A small self-supervised image encoder, trained from scratch.
Model: depths [3, 6, 3], widths [96, 192, 384].
Training: adamw at rate 0.001, 8000 steps, batches of 512.
Data: trained on photos with spoken descriptions (Open Images, Localized Narratives), 20.1 epochs.
Rows from block 3, named by matrix and row number. Rows with one number belong to one attention dimension. Each number is 128 + 32 x the weight over its row's rms, rounded and kept within 0 to 255. All counts start at 0. After the name is the row's rms in percent of the matrix's.
# v: attention value (model.blocks.3.attn.v.weight, 192x192), inputs 120-143
# proj: attention output (model.blocks.3.attn.proj.weight, 192x192, transposed), outputs 120-143
v.56 091 [148 141  98 154 163 101 103  85 157 146  86 189 158 119  83 156  86 140 111 132 155 150 109 162]
proj.56 080 [124 124 148 136  71 100 186 150 119 100 128 102  76 114 109 106 175 157 144 157 132 132 105 142]
v.57 088 [153 169  88 160 137 138  75 133 145 115 121 133 135 126 171 108 111  76  88 173  65 159 111 174]
proj.57 062 [ 68 154 173 107 118 100 165 148 105 143 122 123 119 160  83 139 150 110 149 111 150 141 124 122]
v.58 094 [127  36 131 126 163  90  79  92 120 103 140  21 100 134 157  73 112  97  80 102 168 146 177  99]
proj.58 086 [136 213  89  84 181 154 150 187 137 145 144 145 191 146 114 144 123 106 118 135 140  92  97 126]
v.59 085 [121 124  89 185  94 138 136 177 205 197 108 180 116 133 127 126 111 145 127 119  63 135 155 143]
proj.59 077 [103 118 172 121 102  83 137  88  89  79 136 145  88 155 118 113  86 102 128 109 159 170 131 183]
v.60 084 [ 71  84  58  88 144  93  98  87 106 167 121 131  43 100 189 120  93 126  56  98  71  99 126 149]
proj.60 056 [173 148 126 133 130  76 138 209 160 133 148 143 120 114  60 173 165 135 134 180 129 130 119  78]
v.61 088 [110 118 145 152  90 108 202 106  96 180 104 137 187 161 167 134 120  66  93 106 166  98 115 163]
proj.61 070 [ 93 144 122  91 177 137 143 158 103  86 137 130 116  85 137 127 161 135 187 158  93 120 114  89]
v.62 089 [ 72 170  98 145  83 152 134 150 105 136 129 185 134 148 124 152 195 119 175 136 123 134 113 108]
proj.62 072 [124 144 107 115 140 126 129 138  66  92 118 117 147 126 144 118  74 135  84  74 126 165 160 154]
v.63 087 [173 200 125 101 149 131 151 168 114 136 156  97 118 102  85  95 113 130  88 203 122  76 122 120]
proj.63 082 [158  64 124 166  46 123 130  55 156 164 121 129  82  82 103 137 148 108 131 155 119 134 162 167]
v.64 109 [102 146  96 179 110 126 104 124 182  78 191 125 132  93  59  62 163  86 100 139 149 113  58 182]
proj.64 113 [136 137 138 120 138 123 105 151  85 136 131 147 103 177 137 146  51 161 152 123  86 159 149  82]
v.65 098 [111 116 122 109 171 122  66 167  63 113  75  43 121 169 179 139 114 115 189 114 125 100 110 135]
proj.65 089 [153 129 131 168  74 141 160 158 159  51 147 221 145  99  89 100 143 129 113 117 147 147 158 127]
v.66 093 [116 116 119 118 113 147 151  98 133 118 135  12  78 126 134 152 138 127 111 157 168 166 112 132]
proj.66 093 [121 126 108 143 117 124 110 163 140 110 154 255 166 144 182 118 134 104 137 117  72 129 134 116]
v.67 098 [142 162 115 130 118 135 159 139 140 159 129 170 164 137 139 117  99 125 106  78  71 118 123 116]
proj.67 073 [ 89 118 141 144 115 158 113  88 165 147  95 106  86 144 144 125 199 168 138 169 144 206 123 174]
v.68 105 [135 183 165 119 100  60  96 164 135 110 108 158 156 134 188 181 102 139 139 168 181 128 152 147]
proj.68 108 [131 119 130 122 157 149 140 102  78 165 135  98 121 147 120 131 148 143 116 110  97 208 113 125]
v.69 088 [120 141 161 134 145 171 144  89 117  78 129 120 177 143 117  93 167 155 149 150 151 144 117  98]
proj.69 075 [134 140 133 159 133  71 148 175 160 224  83 103 113  62 123 165 105  75  84 100 105 117 153 157]
v.70 090 [133 118 160 145 175 100  94 168 130  74 124 133  60  83 146  66 113 136 126 123 158  77 100 115]
proj.70 076 [127 163 141 108 135 101 155 160  97 201 138  95 152 162  79 184 115 132 105 128  97 140 144 101]
v.71 120 [145 108 129 122 104 132 143 114 164 138 121 114 120 149 115 105 141 127  94  88 121 124 109 183]
proj.71 132 [ 85 127  61 116 139  95 177 129  81 103 147 164 135  95 186 117  94 108 144  86 125  91 127 106]
v.72 091 [155 181 129 153 168  58 104 146 162 179 112 174 143 151 129 135 125 144 112  82 119 106  78 189]
proj.72 090 [123 152 144 117 144 155 146 156  65  44 162 130 128 116 126 119 150 141 167 156 113 115 130  83]
v.73 083 [ 85  80 132  79 153 121 182  81 119 106 120 118  84 112 105 136  39 152 123 131 184 108 115 105]
proj.73 061 [140 168 145 125 149  99 129 169 107  73 124 130 142 133 118  60 126 126  91 123 139 149 153 155]
v.74 105 [145  95 137 128 183 156  63 181 155 137  83 144 157 156 145 188 178 119 134  75 155 101 130  82]
proj.74 093 [101 141 104 154  27 107 151 120 127  45 123 146 117  92 137  74 106 114 128 123 121 133 124 145]
v.75 093 [131 144 181 110 148 167  99 145 121  98 186 160 136 121  65  94 170  90  84 104 142  89 136 105]
proj.75 079 [132 112 164 122 148  78 114 107  51 148 135 104 102 156 157 144  89 138 104 146  78 138 104 122]
v.76 097 [128 177 167 136 159 104  84 118 116 124 132  69 119 135 100 116 116  78 119  64 130 124 105 135]
proj.76 104 [110  98 127 108 112 169 108 117 129 141 121 180 134 134 154 154 136 159 167 127  93 170 139 121]
v.77 087 [170 185 151 101  80 114 129 161 129  62 164 132  99 109 128 184 141 145 102 147 138 181  93 176]
proj.77 074 [ 76 125 137 106 133 103  91 114  91 224 112 128 145 155 146 155 123 114  90  93  92  88 127 105]
v.78 097 [125  49 157 176 110 136 109 118 111 124 125 133 117 126 136  89  51 131 149 162 118 149 138 150]
proj.78 093 [140 159 120 137 143 130 137 137 151 145 124  95 106 163  94 164 239 148 120 156 116 179 110 109]
v.79 092 [183 117 141 117  96 167 128 191 118  63  68 120 166 157  93 191 137 186 117 121 146 103 167 142]
proj.79 101 [113 121 143 110 116 105 120 143 164 214 129 109 168 101 131 123  92 102  90 165 112 108 103 100]
v.80 091 [103 174 118  96 128  84 143 158 140 113 101 109 124 103 145 166 148 161  36 132 136 152 162 145]
proj.80 083 [135 123 129 131 160 144 150 125 162 164 133 138 138 162  75 153 115 153 205 136 130 136 100  84]
v.81 089 [143 141  86 142 122 128 174 202  91 122 145 175 113 179 101 120 123 123 135 137 150 116 138  63]
proj.81 079 [ 77 119 113 134 113 112 125  93 188 159 115 112 155  87 118 144 142 131 161  98 144 131 123 156]
v.82 096 [169 209 109 146 173 108  92 125 125 165  76  99  93 147 120  96 183  85 151 164  98 190 189 153]
proj.82 091 [ 74 118 135 126  95 104 176 119  94  89 170 195 134 159 134 141 131 177 119 121 104  85 102 128]
v.83 092 [110 110 118 120 123 145 165 109  50  95  96  61 119 122 162 101 107 118  97  69 167 166 152 157]
proj.83 106 [115 144 143 143 149 105 140 134 160 157 112 140 152  67  76 123 153 132 184 153 172  69 124 120]
v.84 106 [100  90 102 149 116 115 125 153 134  57 108 130 192 127 135  99  56 157 147 115 140  87 136  81]
proj.84 095 [152 156 145 113 183 160 120  66 112 152 128  87  85 161 112 152 132 126  94 128 141 166 152 176]
v.85 090 [ 94 118 143 136 125 100 126 153 166 144 139 146 114 160 102 114 124 156 135 110  33 135 182  61]
proj.85 077 [146 140 129 148 174 131 158 162  75 148 136 116 120  96 126 162 103 117 120 132 113 148 115 135]
v.86 094 [148 158 180  70 110 143 131  84 115 152 122 124 114 117 144  80 122 183 145 133 125  66 110 163]
proj.86 077 [ 92 122 100 124 145 107 164 195 107  91 141 128 170 112 118 150 169  62 144 140 116 105 133  98]
v.87 106 [149 191 105 174 169 139  95 134 141 147 121  79  52 115 170 133 111  89  90 152  75 129 154  96]
proj.87 111 [103 120 152 116 121 128 141 134 119  92 149 172 163 106  94 143 200 194 215 130 125 109  90 123]
v.88 088 [145 169  89 173 154 136 169 133 127 131 209 161  87 155 166 115 111  97  85 101 131 168 144 144]
proj.88 080 [156 121 123 109 133 125 122  99 144  94 113 106 121 103 159  90 174 147 165 132 159  51 113 105]
v.89 133 [170 182  81  68 194 180 147  88 128 121 134 128  95 187 124 126  91 113 156 110 115 192 114 133]
proj.89 143 [ 36 111 121 138  81  85 146 123 108 133 125 159 135  85 158 114 163 140 118  96 149  58 118 116]
v.90 089 [155  84 168 152 100 145 123 163 160 228 134 138 132 113 137 114 129 178 147 114  68  98 122  71]
proj.90 089 [111 156 101 143 133 125 169 172 157  25 120 135 121 131  85 124 166 122 159 155 130 163 135 139]
v.91 118 [134 171 147  96 161  94 125 137 123 126 131 156 115 193 139 143 113 184 153  76 160 120 112 117]
proj.91 133 [ 83 100  94  99 100 120 149 129 122 144 146 116 144  84 158  93 107  82  85 121 147  94 136 132]
v.92 120 [102 198 108 137  97  76 166 102 115 135  54  82  81 124 140 112 130 136  98 105 121  77 169 144]
proj.92 136 [176  86  98 133 178 141 147 148 133 114 168 134 151 118 124  96 142 109 154 125 137 176 114 127]
v.93 096 [122 185 114 122 144  86 107 139 137 110 128 124 107 112 130 123 166 139 118 114 130 102 178 136]
proj.93 096 [123 121 125 173  92 113 183 127  71 147 132 157 114 151 152 128 109 136  99 124 117 160 135 130]
v.94 086 [162 145 148 153 165 164 188 149 102  80  85 144 196  71 154 171 162 132 118 102 163 184 178  88]
proj.94 076 [124 130 130  75 160 134  98  88 108 194 112  92 168  97  97 151 131 153 132 140 138  23  95 123]
v.95 099 [105 128 149  34 123 184  66 143 194 177 170 140 164  95 122 127 164 124 126 169 116 154 125 138]
proj.95 113 [147 153 123 200 140  86 138 128  70  43 126 143  92 145 121 127  73 149 151  91 114 136 130 132]
v.96 108 [166  98 162 113 119 176 146 116  51 139 155 106 184 194  73 113 157 119  96 106 110  80 135 160]
proj.96 113 [149 126  85 137 131 103 127 159 200 133 102 145 112  60 169  92 145 103 122 152 134 105 122  83]
v.97 100 [125 195 167 164 111 128 116 136 124 149 102 131 104 148 129 144 182  83 109 114 192 134  85 141]
proj.97 097 [ 81 117  92 123 105  75 157 138 117  58 129 149 140  92 147 120 121 142 168 100 131  51 115  98]
v.98 099 [138 124 127 131  81 115 154 154 177 118 132  85 175 100 140  84 115 110 148 164 140  89 100 116]
proj.98 102 [123 148 155 103 173 118  93 123  45 136 152 104  98 158 129 143 117 108  91 154 107 157 130 131]
v.99 126 [171 201  73 129 161 188 130 169 141 201 188 150  71 151 103  98 117 115  98  91 133 141  67 113]
proj.99 133 [ 42  92 115 114 106  74 163 117 114  99 122 125 135 100 170 110 142 119 135 100 152  91 130 132]
v.100 104 [ 89 156 116 129 119 111 132 114 130 149 154  88 150 105  65 166 150  96 150 110  73 154 150 103]
proj.100 125 [190 111 146 166 112 141  73 124 143  45 119 166  93 145 137 105 102 128 107 144 114  76 123 124]
v.101 103 [108  84 104 141 157 109 131 112 112 123 201 102 198 125 128 150  77  56  97 139  67 141 102 145]
proj.101 108 [161 171 128 111 104 166 147 120 168  87 103 139 109 100 124 126 185 175 164 118 172 105 137 159]
v.102 108 [ 68  63 143 164 102 156 140 149 131  90 191 136 152 151  79 126  60 148  85 180 157  77 116 160]
proj.102 117 [171 181 117 111 164 112  94 178 163 173  80 111 118 136 161 130 137  93  84 134  82 161 129  90]
v.103 099 [132 182 115 135 187 101 164 101 110 110  96 154  98  70 171 128 136  93  84 117 169  74 100 138]
proj.103 086 [116 133 128 158  93 134 139 177 126 124 148 170 125 177 126 111  79 129 124 131 109 195 165 148]
v.104 106 [137 216 175 180 106 165 115 105  86 123 101 116 124 146  92 122 149 139  82 149 157 111 120 141]
proj.104 123 [117 133  94 128 158  72 166 161 132 159 116 171 114  83 187 124 119 148 125  86  97  87 109  75]
v.105 100 [120 115 114 142  78 131 121  97  80 149  76 165  94 149 198 104 161 135 190 114 110 161 134 178]
proj.105 089 [167 136 137  92 198 172 125  91 180 144 139  60 172 140  58 147  57 135 107 114 180 119 135 150]
v.106 085 [149 137 114  52 160 142 145 108 125 112 143  84 129 128 178  87 102 112 104 117 101 141 126 144]
proj.106 057 [149 162 102 177 139 147 144 169 176 152  83 132 108 111 129 155 178 174 137 102 161 148 155  86]
v.107 099 [ 96 116  42 118 165 103  72 175 128 114 133  87 149 124 123 147 166 113 110  79 177 137 124 138]
proj.107 094 [182 143 176 137 152 154 134 143 163  93 124 136  98 158 103 121 151 145 145 170 123  72 124 110]
v.108 089 [163 161 143 101  77 199 119 223  93 174 132 182 152 167 152 110 140 187 111 130 149 131 129 100]
proj.108 057 [181  89  79 159 170 102 125  82 161 130 162  82 126 110 117 156 186  57 151 129  96  76 135 158]
v.109 101 [ 95 132 112 130  86 125 176 209  98  59 164 131 171 164 163 106 128 120 128 134 126 133 185 174]
proj.109 102 [133 142 131 101 111 151  99  65 159 193  96 117 128 123 139 157 135 164 103 130 101 115 102 138]
v.110 094 [122 161 145 134  84 122  96 107 106  95 122 123 129 191 123  89 181 125 189 111 117 144 152  77]
proj.110 085 [142 132  87 116 121 125 139 116 105 182 149 167 140 141 185 152  91 109  53  85 104 163 151 174]
v.111 089 [142 151 177 203 133  85 150 126  68 177 147 149 197 154 110 161 114 165  95 114  76 147 155 131]
proj.111 077 [138 115 125 133 107 169  79 122 195  25 112 118 100  93 132  71 139 135 185 121 159  53 116 120]
v.112 097 [153 146  89 149 122 125  97  95 141  83 115 123 137  70  72  93 193 136  83 127 167  96  67 126]
proj.112 084 [ 74 125 182 109 136 112 146 119 103 145 132 129 112 172 151  87 124 136 133 158 140 167 119 137]
v.113 095 [111 105  84 114 114 108 140  94 115 136 136  87 125  60  76 145 158  91 179 161 113 130  81 181]
proj.113 091 [163 130 184 141 131 176 129 193 146  79 128 154 122 180  88 114 120 142 137 169 118 152 129  78]
v.114 110 [122  67  57 134 105 115 155  79 118 138  31 126 155 138 128  68  97 145 139 130 119 133 132 145]
proj.114 120 [171 158 193 133 151 159 109 169 131 104 139  98  99 119  96 147 163 147 133 159 110 120 118 120]
v.115 095 [142 103 150  77 125 106 126 131 100 140 124 158 123  72 141  87  83 152 155 106 117  95 173 148]
proj.115 090 [132 115 136 122 109 175 119 107 160 142 141  84 135 174 131 109 180  96 101 148 147 195 130 164]
v.116 092 [170 185  65 147 121 119 118  98 148 127 114  80 122 129 156 139 184 165  93 108 149  97 142 121]
proj.116 090 [135 111 177 124 119 175  96 120 158 125 129 106 118 148  96 141 132 126 179 174  99 167 128 113]
v.117 110 [201 127 185 157 171 135 130 139 135  95 177 204 165 109 126 137  76 118 126 158 171 107 144 145]
proj.117 131 [ 49 145 117 117  87  88 134 142  98 179 110 104 121 164 143 168 189 131 131 139  71 166 124 103]
v.118 096 [137 161 125 131 127  98  97 141 147  74 208 190 119 134 107 141 113 131 117 102 143 149 104 114]
proj.118 090 [ 81 137 118 107 138 140 120 111  51 170 124 127 148 135 152 149 114 166 117 103  85 175 129  92]
v.119 095 [152 101  60  99 125 104 104  88 114 126  97 109  82 103 104 140  83 115 100  85 137  80 141 137]
proj.119 090 [108 135 122 119 181 141 144 133 112 136 175  96 151 151 104 142 165 123 194 170 147 148 128 112]
v.120 093 [ 88 122 119 108 147  95  39 123 102 183 150  90 170 132 134 119 161 133  98  92 137 124 149 130]
proj.120 089 [187 150 122 153 117 144 165 135 193 116 131 194 103 128 120 160  95 142 145 123 103  79 110 118]
v.121 095 [130 133 126 151 113 160 132 139 154  89 133 114 125  94  99 201 140 125  86 128  92 139 144 120]
proj.121 076 [133 106 146 163 114 108 141 154 113 133 118 168 148  86 122  82 127 149 153 105 165 165 142  92]
v.122 103 [151 120 122 146 104 124 134  96 149 133  88  86 154 109 173  98 154  47 120 130  86 176 121  81]
proj.122 109 [137 138 163 161 135 154 116  99 126  96 110 144 114 123  63 167 134 206 180 151 154 103 116 153]
v.123 091 [113 134 188 108  85 123  87 149 158  80 106 127  74 142 167 113 141 108 192  83 163 140 207 187]
proj.123 075 [178 123  72  88 237 157 174 121 119 174 132  78 162 107 114 146 164 127 107 154 124 101 110 120]
v.124 096 [127 162 148 119 100 134 148 177 150 176  62 124 141 151 103 128 135 108 124 148  92 135 207  93]
proj.124 091 [107 116  92 107 139 142 109  64 145 110 126 142 136 131 132 131 171 173 185  90 154 106  91 142]
v.125 106 [118 166  88 130 172 144 123  97  65 118 105 121 100 178 156 122 137 129  98 119 137 172  99 101]
proj.125 114 [121  82 130 120  86 112 125 160 165  93 139 108 139  91 110  81 155 110 163 133 157  77 121 128]
v.126 093 [120 147  96  87 172  85 102 100 106 144  68 151 109  52 109 106  80 104 115 179 123 121 101 167]
proj.126 078 [155 134 118 160 131 107 135 179 210 152 139 160 131 124 119 152 172 120 146  95 124  51 121  90]
v.127 101 [161  74 141 130 158 129 101  99 113  99  68 139 147 141 187  96  59 125 157 151 100 178 116  88]
proj.127 090 [100 155 124  96 145 134 131 113 125 141 158  85 158 111 102 152 162 148 117 120 179 138 137 192]
v.128 114 [120  81  87 144 168 180  99  47 149 118 112 143 178  69 113  76  60  92 117 123 170 119  62 143]
proj.128 115 [125 158 143 113  84  95 114 153  45  87 134 156  81 197 129 152 204 140 167 156 102 132 169 112]
v.129 138 [162  48 120 109 172 128 169 140 119 136  95 138 130  84  57 132  86 154  88 124 169  92 108 129]
proj.129 161 [ 83 162 129 134  80 120 122 139 126 125 116 109 107 111 197 108 217 105 148 138  94 150 141 122]
v.130 117 [175 101 109 154 174 125 106  51 151 182 123 136 107 140 155 138  68 156 145 117 118  74 127 164]
proj.130 129 [ 76 144 138 128  94 119 163 219 110 113 142  93 132 100 100 124 199 108 151 162 101 194 132  86]
v.131 097 [137 172 112 116  68 171 128 129 136 165 165 110 130  54 112  69 128  97 134 101 163 154  88 133]
proj.131 090 [ 91  93 156 156 133 126 140 113 131  65 113 173 116 166 180 102 139 165 144 133 118 153 151 148]
v.132 100 [121 112 104 160 169 113 106  56 149 160  98 136 171 126 125 115 130 141 166 131 169  75 100 155]
proj.132 101 [ 96 127 153 107  59 154 123 145 135  93 141 146 100 148 125 144 149 162 131 134  94 177 114 122]
v.133 114 [144 121 136 108 124 138 154 198  86 117  69 107 121 137  70 164 174 124 171 100 144 128 112 176]
proj.133 122 [130 117 133 127 108 142  99  77 159 190 127 121 143 122 185 129  89 123  80 107 139 104 124 112]
v.134 118 [120 124 100 118 113 131  87  68 145 170  90 166  84 170 214 128 119 152 106 111 104 119 117 149]
proj.134 130 [141 146 150 133 112 122 187 214 111  93 150 110 133 116  69 123 137 107 171 156 110 172 131 113]
v.135 127 [153 168 130  98 195 121 125  96 108  99 176 151  86 190  44 130  83 167  87 131 224  66 121 127]
proj.135 149 [ 99 133 101 133  74 115 143 167 132 145 113 116 123  99 181 110 203  74 142 127  66 193 142 133]
v.136 094 [ 97 115 143 117  79 134 167 176  82 159  96 161 161 132 121 138 164 175 152 133 114 152 100 119]
proj.136 075 [111 122 107 128  89 148 122  84 156 159 147 101 109  95 154 101 106 129 130 117 164 105 170 136]
v.137 100 [ 60 166 148 145 159 164 167 128 178 127 181 103 133  86 138 100 173 142 137 131 156 139 143 150]
proj.137 102 [171  94  94 114 166 147 102 103  91 140 141 172 176 169 162 141  40 111 124  74 135  93 131 146]
v.138 096 [ 97  99 169 148 115  48 130 102 108 113 139 101 129 121 128 171 102  69  88 121 102 107  57 101]
proj.138 076 [177 134 133 140 146 209 119 170  99 132 131  93 166 105 161 141  84 148 154 133 143 171 135  68]
v.139 099 [117  93  44 142 199 173  73 167 131 124 123 127  76 118 116  92 126 122 137 181 117 116 134 132]
proj.139 110 [ 82 138 160 144  61 109 159 132 103 134 135 133 133 120 136 154 175 177 210 113 135 142 130 103]
v.140 127 [124 105 157  93 137 108 116 123 134 120  78  88 153 125 147 122 171 113  73 156 105 121 182 154]
proj.140 156 [103 140 105 116 124 150 141 128  87 141 154 155 132 135 139 149 101 149 198 106 105 148 124  91]
v.141 111 [129 171 168 127 117 139 144 161 164 143  42  96 101 121 130 128 137  57 136 189 123 113 155  45]
proj.141 123 [112 118 102 145 122 142 122 114 114 136 159 141 167 135 177 137 140 141 102  91 157 178 114 155]
v.142 099 [167 129 134 101 144 171  80  92  72 127 124  89 140 131 171 132  58 114  63 101 135 120 171 140]
proj.142 107 [ 89 122 107 145 105  78 171 153 178 112 109 137  97 116  60 139 214 138 164 187 120 112 122 121]
v.143 089 [155 142  86  42  90 143 169  77 103 125 131 127 172 134 112 172 173 139 121 110 103  90  94 185]
proj.143 063 [148 142  95 162 154  73 132 171 116 157 135 102 103 136 167 103 117  83 132 135 121 106 154  88]
v.144 111 [133 184 120 132 204 137  88  65 110 155 138  72 113 103 118 105 164 116 108 103  90 127  96 118]
proj.144 117 [126  91 150 108  72 154 151 140 124 108 148 137 139 153  96 162  94 146 127 183 138 171 136 120]
v.145 102 [157 142 170 131  82 109 150 201  62 136  97 123 122  99 109 106 109 132 152 126 123 147 123 145]
proj.145 104 [ 81 112 106 132 151 119 113  75 180 144 135 133 151 138 167 136 132 140 123  80 143  80 132 139]
v.146 119 [150 152 140 125 134 103 149 190 173  77 137 120  82  44 127 121 155 116 172 121 152 113 171 150]
proj.146 140 [108 112 145 108  91 166  92  96 150 177 133 131 138 187 121 134  59 169  92 146 132 150 117 119]
v.147 113 [122  61 160 100  83 172 184 116 102 122  88 125 101 138 240 157 138 154 138 135 117 141 153 108]
proj.147 127 [173 175 137 150 139  76 138 184 177 141 161 120 142 115  60 110  75 100  87 135 146 125 122 148]
v.148 103 [133  98 144 101 107  62 118  88 177 130 124 130 173 133 138 104 119 125 124 146 143 153 145 192]
proj.148 105 [164 151  87 128 158 161 168 113 110 102  94 135  71  87 143 114 167 169 194 141 133 125 148  80]
v.149 121 [ 97 133  84 115  76 132 124  87 142 125 105 108 124 121  62 127 146 139  90 145 110 185  96 149]
proj.149 142 [178 149 139 134 184 107 129 129  93 130 131 144 105 136 164 115 132 119 157  79 124  50 129 114]
v.150 109 [145  94 153  93 135 170 115 136 111 135  92 175 162 144 143 164 114 138 132 119 125  72 160 160]
proj.150 118 [121 130  90 162 108 116 188 131 111 117 121  68  99 127 159 117 212 111 150 163 113 164 121  95]
v.151 106 [128  87 108 151  88 133 143 134 145 152 150  85 143 152  80 167 108 183 138 105 119 143  95 125]
proj.151 097 [138 154 111 117 165 108 123 122 114  98 111 130 103 104 158 102 197  61 129 163 139  80 105 122]
v.152 101 [125 139 128 154 132 183 183 141 109  87  99 127  95 181 113 159 146 197 158 117 113 104 114 136]
proj.152 110 [128 143 154 122 123  97  93 145 153 185 106 110 126  96 142 135 146  86  55 145 138 131 111 125]
v.153 122 [108 151 171 115 102 161 121 173 101 202 125 143 119 168 128 117 119 146  71 127 150 154 114  58]
proj.153 147 [124 116 101 118 155 113 121  64 128  87 128 175 127  82 132 126 154 142 185  92 136  78 146 169]
v.154 118 [112 104 100 119 159 168  35  97 128  88 125 155 139 132 150 169 159 153 161 106 135 112 142 100]
proj.154 140 [136 147 144 136  73  70 170 170 140 200 103  62  88 113 108 116 102 105  73 133 107 141 131 136]
v.155 101 [143  90 150 133 179 144 154 123 112 110 122  95 136 119  92  96 175 116 186 104 174 117 143 131]
proj.155 112 [ 65 145 123 115 105 111 116 110 148 174 117 144 141 100 184 126  83 154 126  74 109 114 136 146]
v.156 101 [129 174  91 138 159 216 170 122 138 131  89 184  72 115 112 145 101 116  66 116 142  99 128 169]
proj.156 080 [113  98 113 150 109  80 122 127 135 154 171 130 132 168 163  81 172 127 159 103 128 143 157 149]
v.157 097 [162 112 162 113 105 155 149 102 157 123 166 101 122 158 196 128 158 157  90 111 111 119 115 108]
proj.157 089 [113 136 138 131 139  99 102 159 125 154 106 128 167 103  81 127  56 102 126 107 156  88 135 145]
v.158 100 [ 87 160 117  62  82 132 130 171  93 128 154  90 122 107 141 153 132 109 145 117 128 162 131 113]
proj.158 113 [145 113 103 140 174 160 111  88 132  87 121 168 160 152 105 149 163 146 148 165 145 103 129 124]
v.159 107 [ 93 108 177 173 123 112 191 126  73 116 150 141 117 161 220 143 105  72 176  81 156 116 172 115]
proj.159 123 [173 122 103 121 140 141 122 134 201 146  99 100 164 113  74 142 150 155 106 195 136 167 105 116]
v.160 099 [109 123  88 162 119  74 116 158 138 165 121 125 140 150  98 130 168  98  48 127  88 168 139  88]
proj.160 120 [143 153 140 139 161 161 128 117  97  57 134 185 130 115 141  93  93 138 197 111 152  70 126 128]
v.161 122 [120 149 156 133  69 156 132 161 100 121 205 114 112 128 112 119 108  57 144 155 140 100 146 120]
proj.161 137 [124 100 130 103 165 143  73  82 172 127 126 183 164 147 123 165 129 165 120 116 146 150 115 148]
v.162 114 [170 139 165  87  57 132 157 163  98 100  96  42  93 135 123 138 175 155 115 129 114  97 136  95]
proj.162 133 [132 127 100 161 165 101 138 126 160 109 162 204 154 151 136 107  62  88 105  86 133 137 145 169]
v.163 101 [203 128  89 129 104  70 153 178 137 131 183 165 143 115  88  83 136 111 212  80 132 121 140 130]
proj.163 119 [143  90 119 131 165 179  94  60 127 104 125 112 126 157 165 154 126 125  69 132 150 156 121 136]
v.164 105 [121 154 120 131 161 139 186 224  72  86 131 128 130  93 115 170 138  97 156 117 119 120 148 124]
proj.164 103 [123 103 143 120  98 146  92  27 192 176 103 110 118 189 115 151 113 169  89 154 151 144 137 133]
v.165 122 [157 179 116 129 159  87 122 133 131 130 140 187 123 117  91 123 100  84 130 141 106 157 156 129]
proj.165 145 [ 92  93 193 138  65 143 113 122  97 176  95  79 107 136 125 161 188 161 112 184 125 122  95 113]
v.166 120 [110 135 135 148 132 160 151 132  89 151 158 119  99 171 172 152 158 132 157 106  72 127 139  89]
proj.166 137 [113 122 161 128 106 119 107 152 148 120 132 123 162  82  84 143  82 137 100 145 179  97 113 154]
v.167 109 [166 136 112 169 173 140 167 155  61 157 155  99 120  87 167 109 156 103 134 154 123 173 112 182]
proj.167 123 [127 145 134 108 120 141 100  91 194 124 117 157 160 138  96 128  56 175 143 105 140  43 140 128]
v.168 094 [140 188  57 151 119 137 160 140 120 120 137  84 162 109  67 138 135 109 169 133 145 140 184 178]
proj.168 083 [139 124 138 136 147 124 105 100 159 147 149 154 133 174 207 104  90 129  85  96 121 131 125 123]
v.169 098 [123 174 165  96 164 102 105 173 125 157 162 143 113  93 149 118 117  96  97 115 122 161 101 188]
proj.169 086 [137 148 106 139 105  82 137 153 119  82 109 147 113 128  63  91 152 124 174 141 111  87 145 110]
v.170 110 [118  79 110 139 153 109 112  74 188 148 114 130 129 145 101 149 165 130 115  90  77 136 145 142]
proj.170 117 [119 160 142 127 154 143 148 172  89  60 145 106 138 121  86 116  79 138 166 141 181  80 129 120]
v.171 119 [140  75 138 132 133 140 146 116 110  98  58 129 125 134 121 128 126 146 143 157 127 131 108  91]
proj.171 139 [177 141  96 133 161 137 118  95 149 142 148 116 125 136 169 124 139  94  62 123 123 151 138 150]
v.172 100 [155 137 145 102 154 162 111 120 105  67 152 152 102 191 155 168 126 163 149 125 102 158 147  90]
proj.172 092 [117 129 121 100 159 107 125 157 139 193 119 118 151  78 128 142  92  90 145  53 145  80 131 158]
v.173 121 [173 152 139 111 188 141 125 101  82 135 155 120 151  51 140 108 117 117 132 117 136 127 113 127]
proj.173 148 [ 53 108 107 135 105 104 157 150 175 142 116 126 151 172 108 119  97 124 114 108 126 128 139 140]
v.174 090 [127 128  58 125  79 134 125 147 163 157  73  85 181 171 143 115 165  83 166 151 159 106  51  92]
proj.174 066 [148 117 166 122 160 199 111  63  88 123 141 159 115 124 177 124 145 161  70 107 143 156 175 150]
v.175 097 [131 140 137 127 114 133 118 143  97  99 176 132 133  98 143 170 109 115 155 162 106  56 159 109]
proj.175 095 [135 117 145  96 126 143 138 156 162 184  88  78 151 114 121 158 101 128  88 149 133 171 130 131]
v.176 134 [147 127 160 140 120  72 177 190 130 147 175  84 126 130 166 136  84 111 132 142 141  58 183 107]
proj.176 139 [171 105 127 109 154 171  80  83 139 162 121 116 134 163  92 163 168 133  79 177 124 228 112 139]
v.177 109 [108 146 135 147 127 122 140 168 101 144 151 144 178 128  90 120 107 171 134 185 179 157  83 107]
proj.177 117 [126 124  86 117 152 105  99  79 119 106 120 147  68 137 165  94 171  98 108  48 117  64 151 164]
v.178 111 [ 99  96 145  98  78 159 121 101 113 147 155 125 174 104 156 108 135 114 100 147 124 186 114 130]
proj.178 130 [137 155 130 120 170 122 145 157 155 138 110 135 144 104  71 149  42 143 168 106 135  72 137 120]
v.179 113 [124  79 126 131 140 101 111 111 118 129 105 144 151 131 158  98 139  29 133 117 103 143 143 130]
proj.179 127 [132 156 161 111 132 156 134 162 142 145 118 106 162  94  80 160 108 190 160 129 151 108 114 122]